From a checkpoint of a small encoder-decoder audio transcriber.
Model: log mel input, encoder arch transformer, encoder activation squared_relu, encoder moe soft, encoder num experts 16, encoder layers 12, decoder width 384, decoder layers 6, decoder norm layernorm, decoder activation gelu.
Data: 26041 training examples, 33.2 epochs.
Rows from block 7 of the audio encoder, named by matrix and row number. Rows with one number belong to one attention dimension. Each number is 128 + 24 x the weight over its row's rms, rounded and kept within 0 to 255. All counts start at 0. Numbers have three digits each. After the name is the row's rms in percent of the matrix's.
# q: attention query, key and value (stacked) (encoder.blocks.7.attn.qkv.weight, 768x256, the q third), inputs 172-255
# k: attention query, key and value (stacked) (encoder.blocks.7.attn.qkv.weight, 768x256, the k third), inputs 172-255
q.41 068:112173134130159116103143118150168109168085160163112115079172141170141121159152109109156132100165164154155079138164131100144133128138100099157149106138157119161123136109093139150126095137156135169152153144115114148099142117133138132151117121138115090082
k.41 068:126132105131155165137138103164155100119160139120117142152069141111096126110109078160179096133140144109166108142153152126160123149103167148128145119141115186128120102140143114139163105161135138159152153127129099138142105100106146137073115105116173133134
q.42 079:117146141145084113149104139117111118086152141113109146149100113104091151159134122115127142161107100134120144117153107143153153089102120140147111119121095125158124114146128125112139127102148124155118171155117112136147126082112090142131143100139159118139
k.42 088:147091141129141136116168082118093154144117128113141144142098126140114131139121131092148189101101150139092124123114117135163112082097144106134148118098144129138179119143126098105156131145138074121112152178129135144083149157108137129181128107114098172111
q.43 056:131140130128116136179108172145128120100115149105133128104120111128133117130117139123090136145135105142132131088108106178192080126126121112127103124137110134144114116130126156137175111121167158146114186197096136180096136103125085160128092105136155115111
k.43 055:135105155123113117105100079090115163129103121156088143178147167163149113154110166085115172121165157165038136131135141154122118122122116099153152161094152106110107092146142098102151158167112114087142112121151130126139108182114124114127151100105087189115
q.44 058:163155094133130127109115141108132141168135151104106141138105130096112161153128159169087109133177120098100125121102147117147106113176160132136154097143128135127131085130156150137120114124118088121170126087119127139143169120133139153156113140140126119108
k.44 065:129123075102156148110163120175176121148151136141135104093125119143161153113153144146115102163109129113141203151121152134109186146166156110119156172100126138206101153117120122111146113085109127144110116133096144104108141109139131129152110139130157096123
q.45 065:102177138129151093141147104121136100109143124147158078106177100157093092144128110125160160125118110112154105158140149097116116142120133147123090110133130128101128103102130133100106129083136144094156091142110099130077091147124118122126119103134133136126
k.45 069:131082076128088127144127151136171094140137106122086106144120112135126116153132094127140084143148118113166097143156170112112148126135125114145139124151126154099117117141148113104075147102117130087168128109082104120173119095099126133086173134122160124151
q.46 065:156147162108191102102142113104130103164122111124150156129166123136137143119141081141129123134175213102136076138133111134105178139137100123097149109161131168120136136156101159096110152117108142113122134114166131124127155144124129118121125154168096113094
k.46 063:134151128126087130155150124138149123124197111103142124122116112096120127100154152153148118114120139119168105152126126099116143139069140089087127126138099133136149141068092100142117123143208164104142100118114128133140129073165116152121123130128129119166
q.47 083:137137129153115113178125119084126152153158089082115132111131123092135182106146076112106108176150174101156109126144084177108121107113099122117157114156115100116169132153124162129117102146134143134111090134102131144138151129101145131125163137113103126109
k.47 094:132176147165098125140115117143072141172105107122121114106130114072121098145125155100133141080135138144121148143146091117125092150094123111122117149146060146129139118103152130138171117165156150121142143126134133148104184095194114171140114153156109118169
q.48 117:133151106126143138145129100089141126105133149080091117140096173144121130161129128180126154153131107150158150147179103161137113140142104159102146137111108102152112142079101115142103111096083105117125095146077127146163178134131122127158117133120158126149
k.48 109:133143113122153109181131141130137102116124090138096136172151140151109147107105145080100161133134110146136131173086135126114133149120163105132116112097134168146114084116124173144103124087134130132170128113121092153124126127138148148146133124147126131134
q.49 116:115153112164136090124155112123082112103096114158133108119125117125111117089127113155136083125105148081130105131141168131123104147136127139126092134142124142137131116149130131166123151078173163122156179168091099160103132101120071126119138142108146097114
k.49 111:102132160098129134138096141139131109142130119118180094056125131118151147118140144142095149122146125167136132150145140099132102118099156125141097150124110169118160142091132131114114157131144105131191151113137077089133164134132139160105149106163131126130
q.50 120:135163133135109089135102132119125139115172153126132124143104150123114107121107120122109107135130158128136168124159127105113111135095160161114089157140137177107149142172139123118123139153164101132089130139117123109102118155152101167135144191127160126148
k.50 125:136072139156103127145127130102085147128128115117087122122131170131145164126110146123158128155109136104101116141146108121140141084133132151130096104151119098127127097134130111120122153129106128128126165117129165129064170123166157109126096143104119093150
q.51 118:127114095130138145137086133147144171076136109171129134138114111094114180081134108178180134153159155111117140130105150107155144122122120110140124105164104103128125167165118119137094180157142145114152100107164108085153116120158121102071129133131096143115
k.51 112:123091147118164138123085107129123125124107142040114120084171136136137085101114122134177104139139107131124130086131093156113099163111111121176140177127177096162122112153142136169120108172093111150119162137146104123127166154133136143159149155145116186103
q.52 118:128107144182124142125110139115135142190136171130108145183139148123123156149148134078152137107147125089123145124145077135119129126134131150101142094113143123124097093130088125127135114112126151124119105130132181114120117132150130155117140099150110147119
k.52 107:127100133153176115078155148145103158134079100119153154129161174127121147105112161139144151122115121124127159129127106125155128112073149119101100123116126126102121134112120127166151121117100113116167124142086116108131115147104100082102142160124101145127
q.53 097:139090134138102131126112141118142120151171119143125146144148154110114104144137141120105086164157171141129108159075119129100148126123104125124146097148112148113068171161154166119105113126145115112125168130129165144103121112153131132177118103091149120161
k.53 100:146146105113117134094114106131138093106120157164134123070117152126137167118102111126158115152115128155165082124171168117116149124143164104094159153083111101089118103134123108104131155125107133101139130115140140102102146112144131158132115182104090156137
q.54 110:125118136082182101101106133135091141157184098130126119118129149127115127150138126166141115124126116146162114115100144139152171141130130129135158171132143136092152130122178105126128170118151133116154145117138126106148170127171138096155116116146157162118
k.54 099:095133135103115153163123093148128112125116110110135141104114084148164163127103141109089183109133100103164125145166153154128153175128165106140127099106130159108131118146116111127144132068179127093161136160119100126144143145153133109144133090103131139138
q.55 071:158121132149118090194079123121154131139094120138122150109167113097108134131108147091150101171099155140111125148130106131146098116100159140136160137127119099112157126070119074104106118121143133102130142125115152129101141080136113130116112136130163122146
k.55 069:096147084169165102102142171097154135129138128102061106136125137122116162129140097098127155121143120113161153169142135116150143157123112143127092132144157096152068068141174146122103140128150100153174124127131121118106164118133112134096127147107148144106
q.56 068:156113142121159114080133098136098145138118161146133127119088132150117095140120135120143124118121119122099150125151172145100131126136142118202128103107135170145066115128160125149112151120114093135090097096109104124143164081144096159126120153134103136134
k.56 073:161116164091094120147123175124127112090119124112209136165145118142117141131122078116120108128125145125143107103145121145151103122130146186132145089126160129118104135112129124113089139107110083136108135059103121116112118167163123126156129113147139087095
q.57 068:139100142091121151132091154116112121099121123143150144117088104125149154120117113101138101126113143073160126141104107184115139125107107114169124132164102146123115171116100144131093126140113120126091121094131133146129152121119104119124149172126160144168
k.57 075:163112120111089153127132164165120137108147126109134118132145117132109126121147086150098112131123141155129078114116128127127173135133140077130131143126134127120092173105099141133087134159152088084124104112142116141152119115166072114130135129134117143097
q.58 060:086179102087123130112155146134130160101103125115066072091126140099133112115124129138112140137093104128122145086170105121206111122148165110102137131150119121142117086125121158156189103134083099157165160169147123140095120127106142161137100106106129122111
k.58 061:119128124139140128096109089107140145105110154163112111144128128126115114166119157123120101163125170107099126119137125149109100096135111075154120133117122110150129126152121081138166140107109185116159171141134135131127162131178140113111093158081122167120
q.59 069:149188116124117106153144101106109111119138138129102129134101149091085141152124138104126103142102161145103139125140164184103170132129101140116136107171113107110130110117111105119135105149134110119097133140069123180161127087142131132120145151071134111089
k.59 080:154119076111101126123148109178091116131146084149112104108153160108162121169145148106116135131139152117089125139120137135124115108155153135140099162121164162129139142120134156125137152138111114147125145124108128122157132125172101138115117101108136135120
q.60 060:132148135138122130108124106156101152121134140151114085136122106116086125121113113115127099152120121146100148113113118135181130137144165162099117129108139069163150093108130133133122104104110111131165173167117138154104125129134114106100108133120168117135
k.60 063:090063124110140126132118135104112053165123145113120110132114145161102163116147150140110117127156144147140189147115164125106154151147151109166119095148137118133112098133124088116148106107119123130125134149157152134137166131126136103166136118112161148097
q.61 069:091125131167118144130108147137125144116142158140138128127108134129163133157112131123163081140102078137128125125094138075160110095106159146171114108119117147168132129074146111145134128148153082139141156095081098098116144106130142147161113117156151103130
k.61 069:118123118174162177110140113106125173133138148118131104122116115162142143136095118130109129140095153127152123134145142127123129134117155122157161099124130142155107136168162100136160076141112107143139157093112102146111167091106128113124118118106110155123
q.62 080:132167157103109145148170107108135095114108085146099091133129110128114136134151096135133129174081169121162108124128154146159128129117132109146106104092103118155113137129157122155122140128131157101102114162128144113161149107093115164123124126151135124128
k.62 083:122118183130128137117108165101096087146123114124164092127179143127122081162104134147073104109102132162085072107148100119122109135136118110167127090151140144145153128115136094163180177140136140163150125089116105099113118109175110109158133107112123107135
q.63 068:146131152159124109173133110130147138110141131164134145156133144117113174138120154097104137121102110095113110159101132113125151152141117162135129093138117149129132126161131120135109128156147166066091110127107140097121139121143141113138120137118167081139
k.63 077:103133166129131142090141072129109118140128125149099150129151154114155126101154180132098175089148121178130127123108129124128161140152099133110120104125155113098134156105151156133138122111155110101137147168143157125109115124075118172164132102112159171113
q.64 098:130127118104099129137095121135159081120114105122094167113142154116166112110130113144108141129097171125136134139123112163132117139088150138108100134138100122126111121154168181088153120106137147119146116113149119128116131123134104102090088085137118127110
k.64 100:155083147153184130132114132105143131154131134164146110112130123141139154135137114166158136146095104091128168114097187110143162168117137148135149117114118111134138152119081112172130131159106120161153098109091124153109116105127167194117137118149103103127
q.65 105:150129121141141156070140124132112072149148099159138108117124084104135120093144108130133108139098113092106117143121153133147132109152104123124106122122060156076134136139143128099149136111105131138083130093165099143095134121182173125158108154112132119103
k.65 108:141112178183100139170142154088133139094158175168106093161124134167116136123161144181143138118152103088151117129133159130101084141118122098164121135090180111127146089133126140157166133119116120127112140130164147121148105162128114140127097128130158114159
q.66 106:123146131166200152187109141090136158118097140171137104105150144155142144097158126134069150141147145111137141124109134160152137117096115148141156098123130088150134132119169112106196135108147151119130139173149124143084140093118189139110102172159185106136
k.66 104:152091157085142112104114177123134094080127125097112120152151112054085115104117128150094138158142118099148133106129113144125123144116156119104127128131123101090154127137193148099091134138111137115149117114099130140157139093116177130132147107141123137091
q.67 103:143113133146125128119123136078065158103142162100139103138127101181102148138155094124146118147133132127126094134144152118127152131116100154115096074134099144131154202114138148125098166182130153138150108120126141127091135126124115160105123144126105180161
k.67 111:139143128103162125123142163160138163095125127131139144134066128138112119154145077112134111102147108125147149175122114127145168113162147104141106084113122116123092117086154120093098101174150142103086086139149142097127124125124159136131148091110126149133
q.68 110:148153139181122083107148135120104150116172139098124118130170127109092110158103125135138122172141106109137149163108157196134130147135107094109154133113133094091159109142106166136127108169135135119111162155127124121085085114162101160171124120130122149171
k.68 108:075107125104139127110127052122154101144162171114189169117138092140147144103158100181141159133146080137149116133155146108143125143116142133172127135107123131165166126112093115156134129136108126117119147098106123153111138159100142129126113149152118152109
q.69 103:112138121141093091137110111105154112180137114128148115126131114097153124146113116139144141126130169172132132139118085122092128117118082121094134103149123158143105119131138139107116075131128081138153085087113180128130168138110162106102108153126106099083
k.69 102:143097156132085134115156114085108170150107085123091162126099109126129150104150119130140127104145147151113121102129096121122130129150152119136081149138104143151129148168162095141148142102125116140160122130137138131127138124098114097193102121130154160135
q.70 097:167151131082152116138108104122144089140122112120121140117112147104117112100098138095152158154114100148139095185079121124095106096129113134143134102108143150119136130137170037114147107107100110159131098152123148121121132119114142113098140146126158134118
k.70 099:116130137177129103082121122169098077166096130140154158141134138135172117132152107119131128138105115125128087109109135110113173138217169123161159100122113123133157185116163121115150120164138124162112161127109085139119112114122103105101092154153101089135
q.71 086:138130124121152114179128156157155152106101123109139149121099099135166124111067161113137082122155113165146107119140092089140097093122144132134091139117135120119153150145113143122131118098126127126141104094126113141155144127099145137112121117092138101094
k.71 093:144100096150158117117137155095099096076107115168099116104114142095119142099086163128140138136091131147128146115102119184071129129129104155134159089134137133133110133145159114172137158142122122133129153152158135178122123131153125136139132135126137106136
q.72 087:170076134104113098143139114137147137129105109107111125134136129146151097135104150131128124109106148119087091114106141106114122074163134152160108140142159119126146143167124121158105131112115138159147102106129119101119155097147127153115165133136126130133
k.72 082:123132156129129116133155130101133118137136123072122143104152121089121159143168154082070113138142141104135146129122131091127131133114053127153080177135125105113130097186109112130150126129161179109113147114141153158105104157145090125176112148164125098102
q.73 102:138122122112140127106139134149125136114118173102117153149139125102113149101196102094146157172121163124088155138084148138132147142080126149147110060112089098120116122133120178146139166140144174124127148141123095136124133096123160126086112106157105152151
k.73 099:138145130109142162115089137111119131113121119142151143125068140119121117112117130167094133142163169086147141134101118131079090163108158104119104154130120134077138151150143132093067129117104125137156128129081132150123152121140099129133132110167151150091
q.74 092:115141112092103120090103167089164155108136097089116136141128131136138121156122098106161137111092092102148153103143135142136119083134150114136132133118165155134134111099134139135118163124131111085134085098082113098140131124089088107127119147140171110121
k.74 092:118152153136108136177148149080185150124129155132158168141156118156120107171135089082101113090107140125140158113104111110126116082120098137115141144127140086145073124154096123120143135130141109090097113138114126151127118178130139152145116140144128109150
q.75 092:169164112117139139116162177141114126160138120108086136124109137120110118117119168097124147094142147139126152146122114122108137141129167152111132160112156147156089149155135128110133159127163127121100139131072144165152145121176110154133078139137133114095
k.75 094:155160140144117122111136108121169138107107118130127108127144145177139137125075113062152118162123096127105149135134128138156129123124146125112150095126080123122119084106144152126137114099100137103189150136122060142143125110106145134114114125139132135137
q.76 093:171137090152120088112125153149086162168131143126122102144144090152090107096137097132117175130124106126121129142157095146152109121156114132126107173160133141138134121113137119121097103113136128130121132123132160167113134156146137107151130143137131141092
k.76 093:086101106083120128167123172137127126139133147089144150148142124153129147145141157132169150136137105168119151140105132115154117122178141095106122151136095136152157117124112128122145170130121150125143121110148161091131160152156125128109124130138145146183
q.77 093:116119094139128133076102128120159098140088161147123117104140106101167130073154141149139139119104167139131143110079135169115120139096086144134144137162134126091151093123132156123171114183146137106147143113095157128155131134135131100115127147082130151182
k.77 091:167130111157126149162092107124166126146115103110105107126107131115102158122110129148121123135131178137139148130129132125123136091103077115116157151138079101133153123135141121119114122114146132140162123178158125146131143088133142118130100108130155109109
q.78 094:103172121101104155083107131110126100133147109137065145123175167135155136146106135155112128132152152116144124144119111113132110132104110154152127139139174121088105137092160152119141158155125090143124121151107102149142092119138116168145132128125089159089
k.78 094:160102168089109124148138128121126114107112099112101126115125153144104090108102163103158129169161148140149169131113094108117092120088121140134151123078114115121137122131117137102175120091159153116124085118145135134129136112126088131094147151075159124170
q.79 082:136175104148185162114127120183130115139154143089073120105169126106148133144121121111136146158142104120131120163153132117110119097103172129095143078124132087141139129137126158171149141144158144128132114124142129133163117112149135163119069129091112094113
k.79 082:135147131136122145086126075164111104081097091144134131108131122190126115165112117160143091172130130132121110099119118099151155156140144131134151114130142093089102098122137164091121108146123125082116139139114099157144139131182130152118141136123127124173
q.80 112:128125159145087155114100135105135145096156119091104154179132144107185134125088117119120107127115137088131107122113127130118120123157158103097113200193135149117115095177101105130129039122159122132145132097134101060155127146133114102167116099104138161137
k.80 117:112140137124074119136086100141138074088137114099120157139168101144173158090148096091105103120123156097149110141144135113084131135124105111138081158208081142125126090182110104117124099143130128096144132171142154071143147123112123126175114120073084096125
q.81 107:066147078114111146141141115086115107108127121124089161113133113084163134126142111102125088130120166141154110103115103161116171123092139105104131133139102123125097094146111165131141120108140109115134118187156114146184108110131135100127124147097159113064
k.81 114:092135129114092102122104093180114166161112121121056162160125161132123111152166123136116096108148138128122101130100079121110162150153183127105116132135113138130125142127081138120122099097131135121118114138109122103196090121141091118124112102162126118112
q.82 111:140123152134178118136144145148149158130148124142170133073137140144089110157129131152132108108158077114156119117113125130157075128157090145114161117117118112143110169147112094117154133165149115152161176107108115088121153112152139119103173104147115158130
k.82 101:162118130130117144128120140080114080132126111170148131100118133158122121164104123133104128131120135148111162099143142171103119179094118135134108087111166096082140106119162078142150127131127135127115104100122096147124151109130126119098147075105130178094
q.83 104:095161147135167137158083123124116100128115099133160081155148126125126109137174099112122142098137125161162141143112097127105102089140153126099181186140137126118121104138148096113107100148118136117156112129112084165134156097121085113132150161116118090094
k.83 108:165169127137127152124077130131107114153147100134170106155090137128055083099106117084151171113146160126090181144126076108145107142130156117132141113123110149122130164123135121137141123125155137064115140097136092121112133129145131167123159131122150093107
q.84 104:141146116120119160106110172127096197114156158139183093082108163127151096136140161118165157093135123086132135141126106107127130136144118097090132160102154119112062099126110123120125146157136098128136091085172158090141160110146129094139146183126112210169
k.84 108:166113130128135159117182152082162110130151117130110165101159141132081135123134151145121129147138083084096134158138094121141140152103116092130119129078141060135106150136106122121139145144130156115102117128135129183144111150125131178117134113122136167093
q.85 107:133136124132118127136149098146109130118094128136120143099130091119134146134112184150148119160131119087156111177157174091124128133104118136103157125133121133183146145161103130137152160148114129138142119196138162092130156155148143130089090116112095120113
k.85 104:132115092096156140109135115131131136143110123169126116148149064137133138141168155172134153123104127145113159102142155112106151170124140136160136159097089116091147100127095105085142129079108106175099140151126151166136112146160180139116162113112182129139
q.86 103:108132106111128136132125172129144141141133100134145158129166124138150118151118123105104140122158107155166148111157081128135102139099137130117149136105149128136104160130142088134116096180111107175140112099094103090145153141118098113149126112144142144130
k.86 097:113157156120128169112127169157145129109103152159152187133165127141080127124121130096174124101115121148117154120154112103095125153102107099130121163116128138119116106111100135134131176147146138159077142135163147146135139118110087108142125108098150110156
q.87 097:117134171123144103143155143081125141120131151105129124117176162161084144124113137113109159092183132103150164137091112141182150132099116116141118103138133090111141149145136124138105121152147132090137102125172137115127170146083161129166144162133115133148
k.87 095:136117175131134138144123138134110131116120148117106126107079143106153110107125128106104142146116159148158179125101086124159119180137124147083136102120107141089093094154126118113143109146142132140148109158085120120121160123113152125154132084143138194128
q.88 093:114094129097135105113112128139133095069121143140152118172126146158120144127105140130147129087120119113139149142122118108091103126159123109157114132115087111148138156072105146125137099113083071121143093156137148144121150137121121053116143129115136140132
k.88 092:109169107169155142125136180066181135164147107138168145139105148100104144137175123178119131120102128099159103130126128099088104139144127105108138163121133114140130159109121131141147091137106138121120157123126161115123148111139093148110157145136137140111
q.89 092:131082108133166113103126135101154122100107117160153161137158130137114090083180122118179168140170143134134172144112101186124137136134116125117166147094149114157131136121116150147137138120130123104101161140113163123113165105151170109087101105145163157127
k.89 092:100118098183147139131140163138175166133149106135151135157107129130140133114103098141099143137133150129107123107135101153164138112128140149112150139159162162126128133123113123114120105141119087104126162094123102117156110106134126107118100093110120171135
q.90 091:090133150140141145178120169136143139174140120063145153121146085102154131118095121086174112140113160125134134134147118115104154149132112114125100095108107103131161139095075120119103126170102090109160140128143144118116113100130175117107119100134095135111
k.90 098:163120118152137097137181133113147117109151111170111160130109130099103114127153160158129146121139148128128152161167100129136133139123149127118132134120129139136089148114110120149169133117131146131124129108098093164171130108128102137132136149134101166174
q.91 089:140170115156130139104103147149136150169131153137200071112103135110129129161122084130118088126133087134083155121128140101148134137130155150072134089167102131087163143115136123124120088148129151135130099134137082131165149117061120108136121121123125138130
k.91 087:155131108108135111110069165181094080140124107112095127102160152100107127111130125096168145134138131121173127163140152141068133112165172135149136073119131118128117145117156127128128157197114137129158121160124145164151108155134120127107120109097162119106
q.92 091:092082148149157127159124115107185088134156128080132114098175148171104121113153059103121156133108150157119095101124143147138166158138165115132154122126149117139182133130132114161141063148120112139105151144111130137105103114129130107138154151131151125137
k.92 090:104135092134143182109119135196103107183145144144138112138115082131144140113133147107122133116121142102161108116161158105163111134123158125103164139138133144137134140137125119116098108132115129110079136126123151115133141100118085121139158110126128119122
q.93 090:179130140175148113135137147151134146100157156109119180167122182137113098111100086093136174083132129137094117118116148161096100113190108138113122135120111169163109134117105164103165143128119113144099117146131089104117157090103126102107137148135160130119
k.93 086:059113133150120126172094147115125151126135130116197097110120115119186153115132125101134084125159101074129129140135106099122089114122143107141133149130121138146129149134120117111110099146115113128115128143124152144083148104123126124147111150147118121133
q.94 101:110106119125173099141126101118149099096166133156107129094111147119123139169106120065143163107117125109129124158106156125120120134173131160148108131132156091116143114123140164165109165112110142126141115149067120118162085101173115125146080141146146114095
k.94 103:153138121133148156167115146129136143125130139126193112089064114168154100137066111144151120162117099125141126071134097131121134130104110179121132115134124149104096127156088159115125107157146137094083163118112138112154148102158128146127103135140114154124
q.95 094:108100116121116150112115097103157132124132136130096171140160086132137126119133160122156115149110153136123133137096127112118136168149134149126115115146129125145107126142168125136134182086100106114137144147122111139103091122136110120114143094156093178129
k.95 091:095108167122152149146155125131106141094136104166146125131068147128122140104123129138106123159144127139106138107158101108132110110125092139119134154149096129128136145159159095113076098085134145113105113123099111133121098087152102090113119145117120133166
q.96 120:125175169153141098112135084131107164160127124094146115115107165138139136155096110136135116157116159143101180112154124161123150082135142123132132139126111139133133166126164119178141102163095157104074161151137127116107126130111092138129125160066152137140
k.96 120:144102135093096123132160096116096134123149169162108128124143128160155134134160110151128098135136132108109105131149162163155111126136086068134152126095122105146166111131124134092149155140127145100106115093181144124110105133112129121141078115152113151075
q.97 114:131080155130151151121149152083096155123118134095154131160176187085139147127097123126145156110159140157104137160134098137125153117155117137152111131108096120132159129134128146153103120127094096098123105109144151126123134116164091130142116140120145129094
k.97 107:092135106136115086150143147107149128111168151101102129150160109152145130138133104124143111134123140127123110148117149122154160118110108126104135160126155188148176163151090137082123137142134128156131124130104170124083107152123134084120154148169151137121
q.98 115:137191114149117132169151126126134111173119137083083149168123126128161135090149160104117132139180116120129071099130128120090130092159122095184108130150104145130180127136107112141153117099135145156147115140130081126125129180119122130165075156121119134144
k.98 102:132128123179134173084217131118147148072168156131121122109138144113139132153131145100133132151169156099105115112096138125103082172119135116125125092151108102105122136132113121116129118088151115092105139103114093173114121080121095156136135128139134132135
q.99 111:096163111161169128146106156181126136119152083127174119176116116151088149196145173148165129152136130100192119132151118152111159139125158147132121146112149153119127145128167102157103141152112158114126138113136100113132109091132175131146156141100121123136
k.99 113:143152077126117112122108130106112169191136141142106106062135137122104170144106125172136134086135139113102109108178126135113115138141136132131148116139136168159133165119108139140140135143146134107132122158179144146150111104119101146133133136115097082161
q.100 131:172135131150095112133127139129120098065147153130122096130127125142161161169099126118087116141089089106143109145151142137098183089131100095070143159133146145118120140143113121111113104199160154170130104131171142164104163127104129088186162125138130100132
k.100 112:120141170068156110122050141095092126112105101133136135119105150138110116110145124131118119121119116134133142113112106124132145134132104104143098106116109111127155094102168183129157112073127123076101126128118115142168138097105172070074140120141174125109
q.101 111:127111132117117117163148123124168120158165080131126127169163106148082106114123147158105141067125146105131123125077122082113117122153092128089128142122077155138122171157167143112132102134189133120097153162149116135143064166106076133111140132115145100118
k.101 109:095111144112126109132094153111110172105169156078143105118136094142101127144174142122167167118117196122126155112139169085090097141168129165158103146160100106101123124134100147111099121136137138126174161136159122107147158119160151139121147119121163145141
q.102 113:144155125093114124146082162084069110153142128104163153126123150116146167106148129137146111152160138167170130106110124156119153102113051139155133138107144087102120155124119133116117117140107123107182097115096097118132148083120141131160137132102120110175
k.102 101:105190155081144070125112124149137138176136129138146134107126106116110109137171141144164106128113145134116144161100132153110114150144186134133148105108126085111133137155134119056094117134162121108112077136070134127133125139172127146124178113157113102134
q.103 111:181120115162113124130148097134124125099111156064120121107107152155157125130121128136081108087141092104097154179108145117157100196157145132150126141133090131097119127120112166106121127090123095176131105114154157148169145142115153160133122110154125109152
k.103 104:165149157133141147118133165114068118106134127097109081141104141112131110152131145137101151118130142173151162131133120126124164143149144078128089136079094107119124119151109148169139130113173093132133127134126109108164165159112138054130157116143121098144
q.104 100:137118141157146130112132106125172160129117104112131150133168135074088116067140106115134153154132165159121168143129109137126163170109100089109158128167144137156159153132153137115143112125112154134135158157121136158087104108156119088097089121188113120095
k.104 098:099094134148155127176130109113162154090080119149143100166143128127138142126093105122136074150062143093094107145093138146135178134089136132139133169118132113139124161089150133194160142117123160170128101131147150131145137112121114158135127107092148113150
q.105 086:091151138124154140105208131118155140160109104168122140153139115138144132138147107132131163144137145146134084106093126071129120119150158124124128112191092126102152109150163109131060135108167109151136128134126145112140114114182127159102073148154080099095
k.105 085:143088110135131164154116151132186160132148141155078144129115121136109130115105157137117105092109112155118152138102074125134093144094157126109122104161154144079147124113123127110140131119154135134149104170135112127137130147155124110103133120067160166156
q.106 107:160131115150112115151135117136087087120148133115156090122151135131071119118112137194125136120167122088139156166158124158149118112113095163152102087126163090115122150145067123146153127135098122134090076109143115110174115119090106140143155142125153148105
k.106 115:145145140090107108099096127140103096109065077138166073106134093128113121134149118087091144134122146146101128144112120155125150117168110173161126141156144105122183097105102182123163155083138110128104129087083128158124143137146099165089111148132094117087
q.107 082:086124114130077137150136098142127160153152113110097156148114141155155122138114117187122160152134138117156134165088085079109080112114100143119116092114126145149152100125153105120106128120169122107097099173090127129128106133152156137157130130176127108102
k.107 080:158117129140120123155142139112125133169148132133163141121104096118135137166133132117157164102130131089184111149127117133145101126144128179135141118160173123092123120135112126120117114131146140153114116071154108090100119119094133085115141157093133155186
q.108 103:103129162119130119101143178110128141114116132135169112112140097153135140139127156106092124110120119093137122120175128134146125130107110138138137115092076148151145158165135147112186145151107188122145139148109111156126104166135103135139121133142115142096
k.108 106:114129170114159145165128132171112121105164161150104097138140111101150091129098105167175168114155140129103125149160143092126123109107141104083150106083109143129134128128121082118131098155093121182139156116133103160118137127119160141142166104113137138116
q.109 096:135137122117107133138110124171113146134158142135105090103117137113128115136143134133114123116136127109119105123111152127120111136184091105096068140105130151119152095138093116070111100127104125120137142146120122163140100104141137157128147109181167098154
k.109 096:119154106100136142135087118128138110159135131130151092091098123130147076169131104138125136157142137163129139087136153209131124133163105064143089151126128097167134152152128137121153139114143121143090139147112093115182104142116082114114132138163132102124
q.110 090:166139141102165096128139114124147134147126127198151167131127175082122124110134146131129133138136128156113095125124070133149091157084134159126094117113122105112113132130159092110150163151163129136138157135149134112125156140116121107116136131083101116106
k.110 099:137138131171168167131139085122096114104157096133135154156149157141103109106160125115147132143132116157098091091097097131131124128091156197112102110098142104147128148111149130140158098083093115109088149118127151158150104149117121128144100089144112115127
q.111 106:153099121126133097138131123124080158143146122132130107109166133124112104141117104165144103067148153108110120155132136135137095130114148129126163137162155099107110163107071164144162149118129116177149123141150137162148136097112116117148154106125125161155
k.111 099:123117107145088146116162128128122145116106127117147102153131153143157081108138119138094148138146174118140161110128124125107128114152086109163116104117121068143156123148088167125126059156122099128114120082218108158131152092127105137152149138138163128124
q.112 106:139078134089146132125106089115123107093140142139145135134146105075140107121165112081116124146131104116134094109142086137118186115118105101162161151134124123156142075170143112110145156125157110157084074152142144082124141157125159128129109095116111152113
k.112 113:169122129174095134140126146147143117154155188098134123107108112112092167117118148165166151093138134166164176124120122132139136084133095150087108148085086207154113128161123102150137092152141142110148114119143144089139118110114101170143168118134171105178
q.113 113:140149139115130132105118117155127167145134130111097078137116142159152178155191123100075137146195159124139148102123122146107135126154127138132132165157158104090157100116135126106124128134122103101200174160161150152130154109105136104115116120087100127142
k.113 112:155115124146076070113143103121143096114127146154165154110146138170138092131140090133126129145109120149126127153135099151141125146094117181083095085136131115114089111127092128150077156138156189150116094120113117100158123138143129137150102099075057130185
q.114 113:114133164097119120127129105147159085108128090093133112111167120097127115125083132099123103138132109111121111118165163134098092105131154096120090110144119149162109079135149140123118145130121101108095149119131101119131104118124139079109131151116095118101
k.114 123:099119114104111157085092143121120102152098115130095137172168138115148097104149140121118111151126119125132083137109132117156156143221075130138090139089121120081121110122110096132105092084108124111096159142102119142112144076126126075118122146117117145113
q.115 112:123131144140164087117165100153107091142116113125126143142074144083149119131125149147136077105098113120157137115147090140173140201113146133137112117132128144087150110086127097135157146092112120118085150174154092128140129128145134123114127145108106134125
k.115 114:134136130095130142119097146150123127139109138120111126156140136136139083144107127104102144091141094138082137116139139167129108088182188114153144104100155149129154108160103154114180170106123106088113134108085119109131151104087131171134182123143129135100
q.116 112:149130096144142138118161127082128162107161145069125109119125126151103122138151186148129150141133119119085152109118170111135131111109092072103116119110127096136106114109113131107149121143106175098108146110144155121121157121135133113085147114132153164140
k.116 126:148164158139157154083152150117125131127123137162158141094129112142107097157134155131126163120153064135145178159157157144081149154121129125130161143105139154099176150131146133089181121178115127137070144064143155162157164139117153139131139146164134092142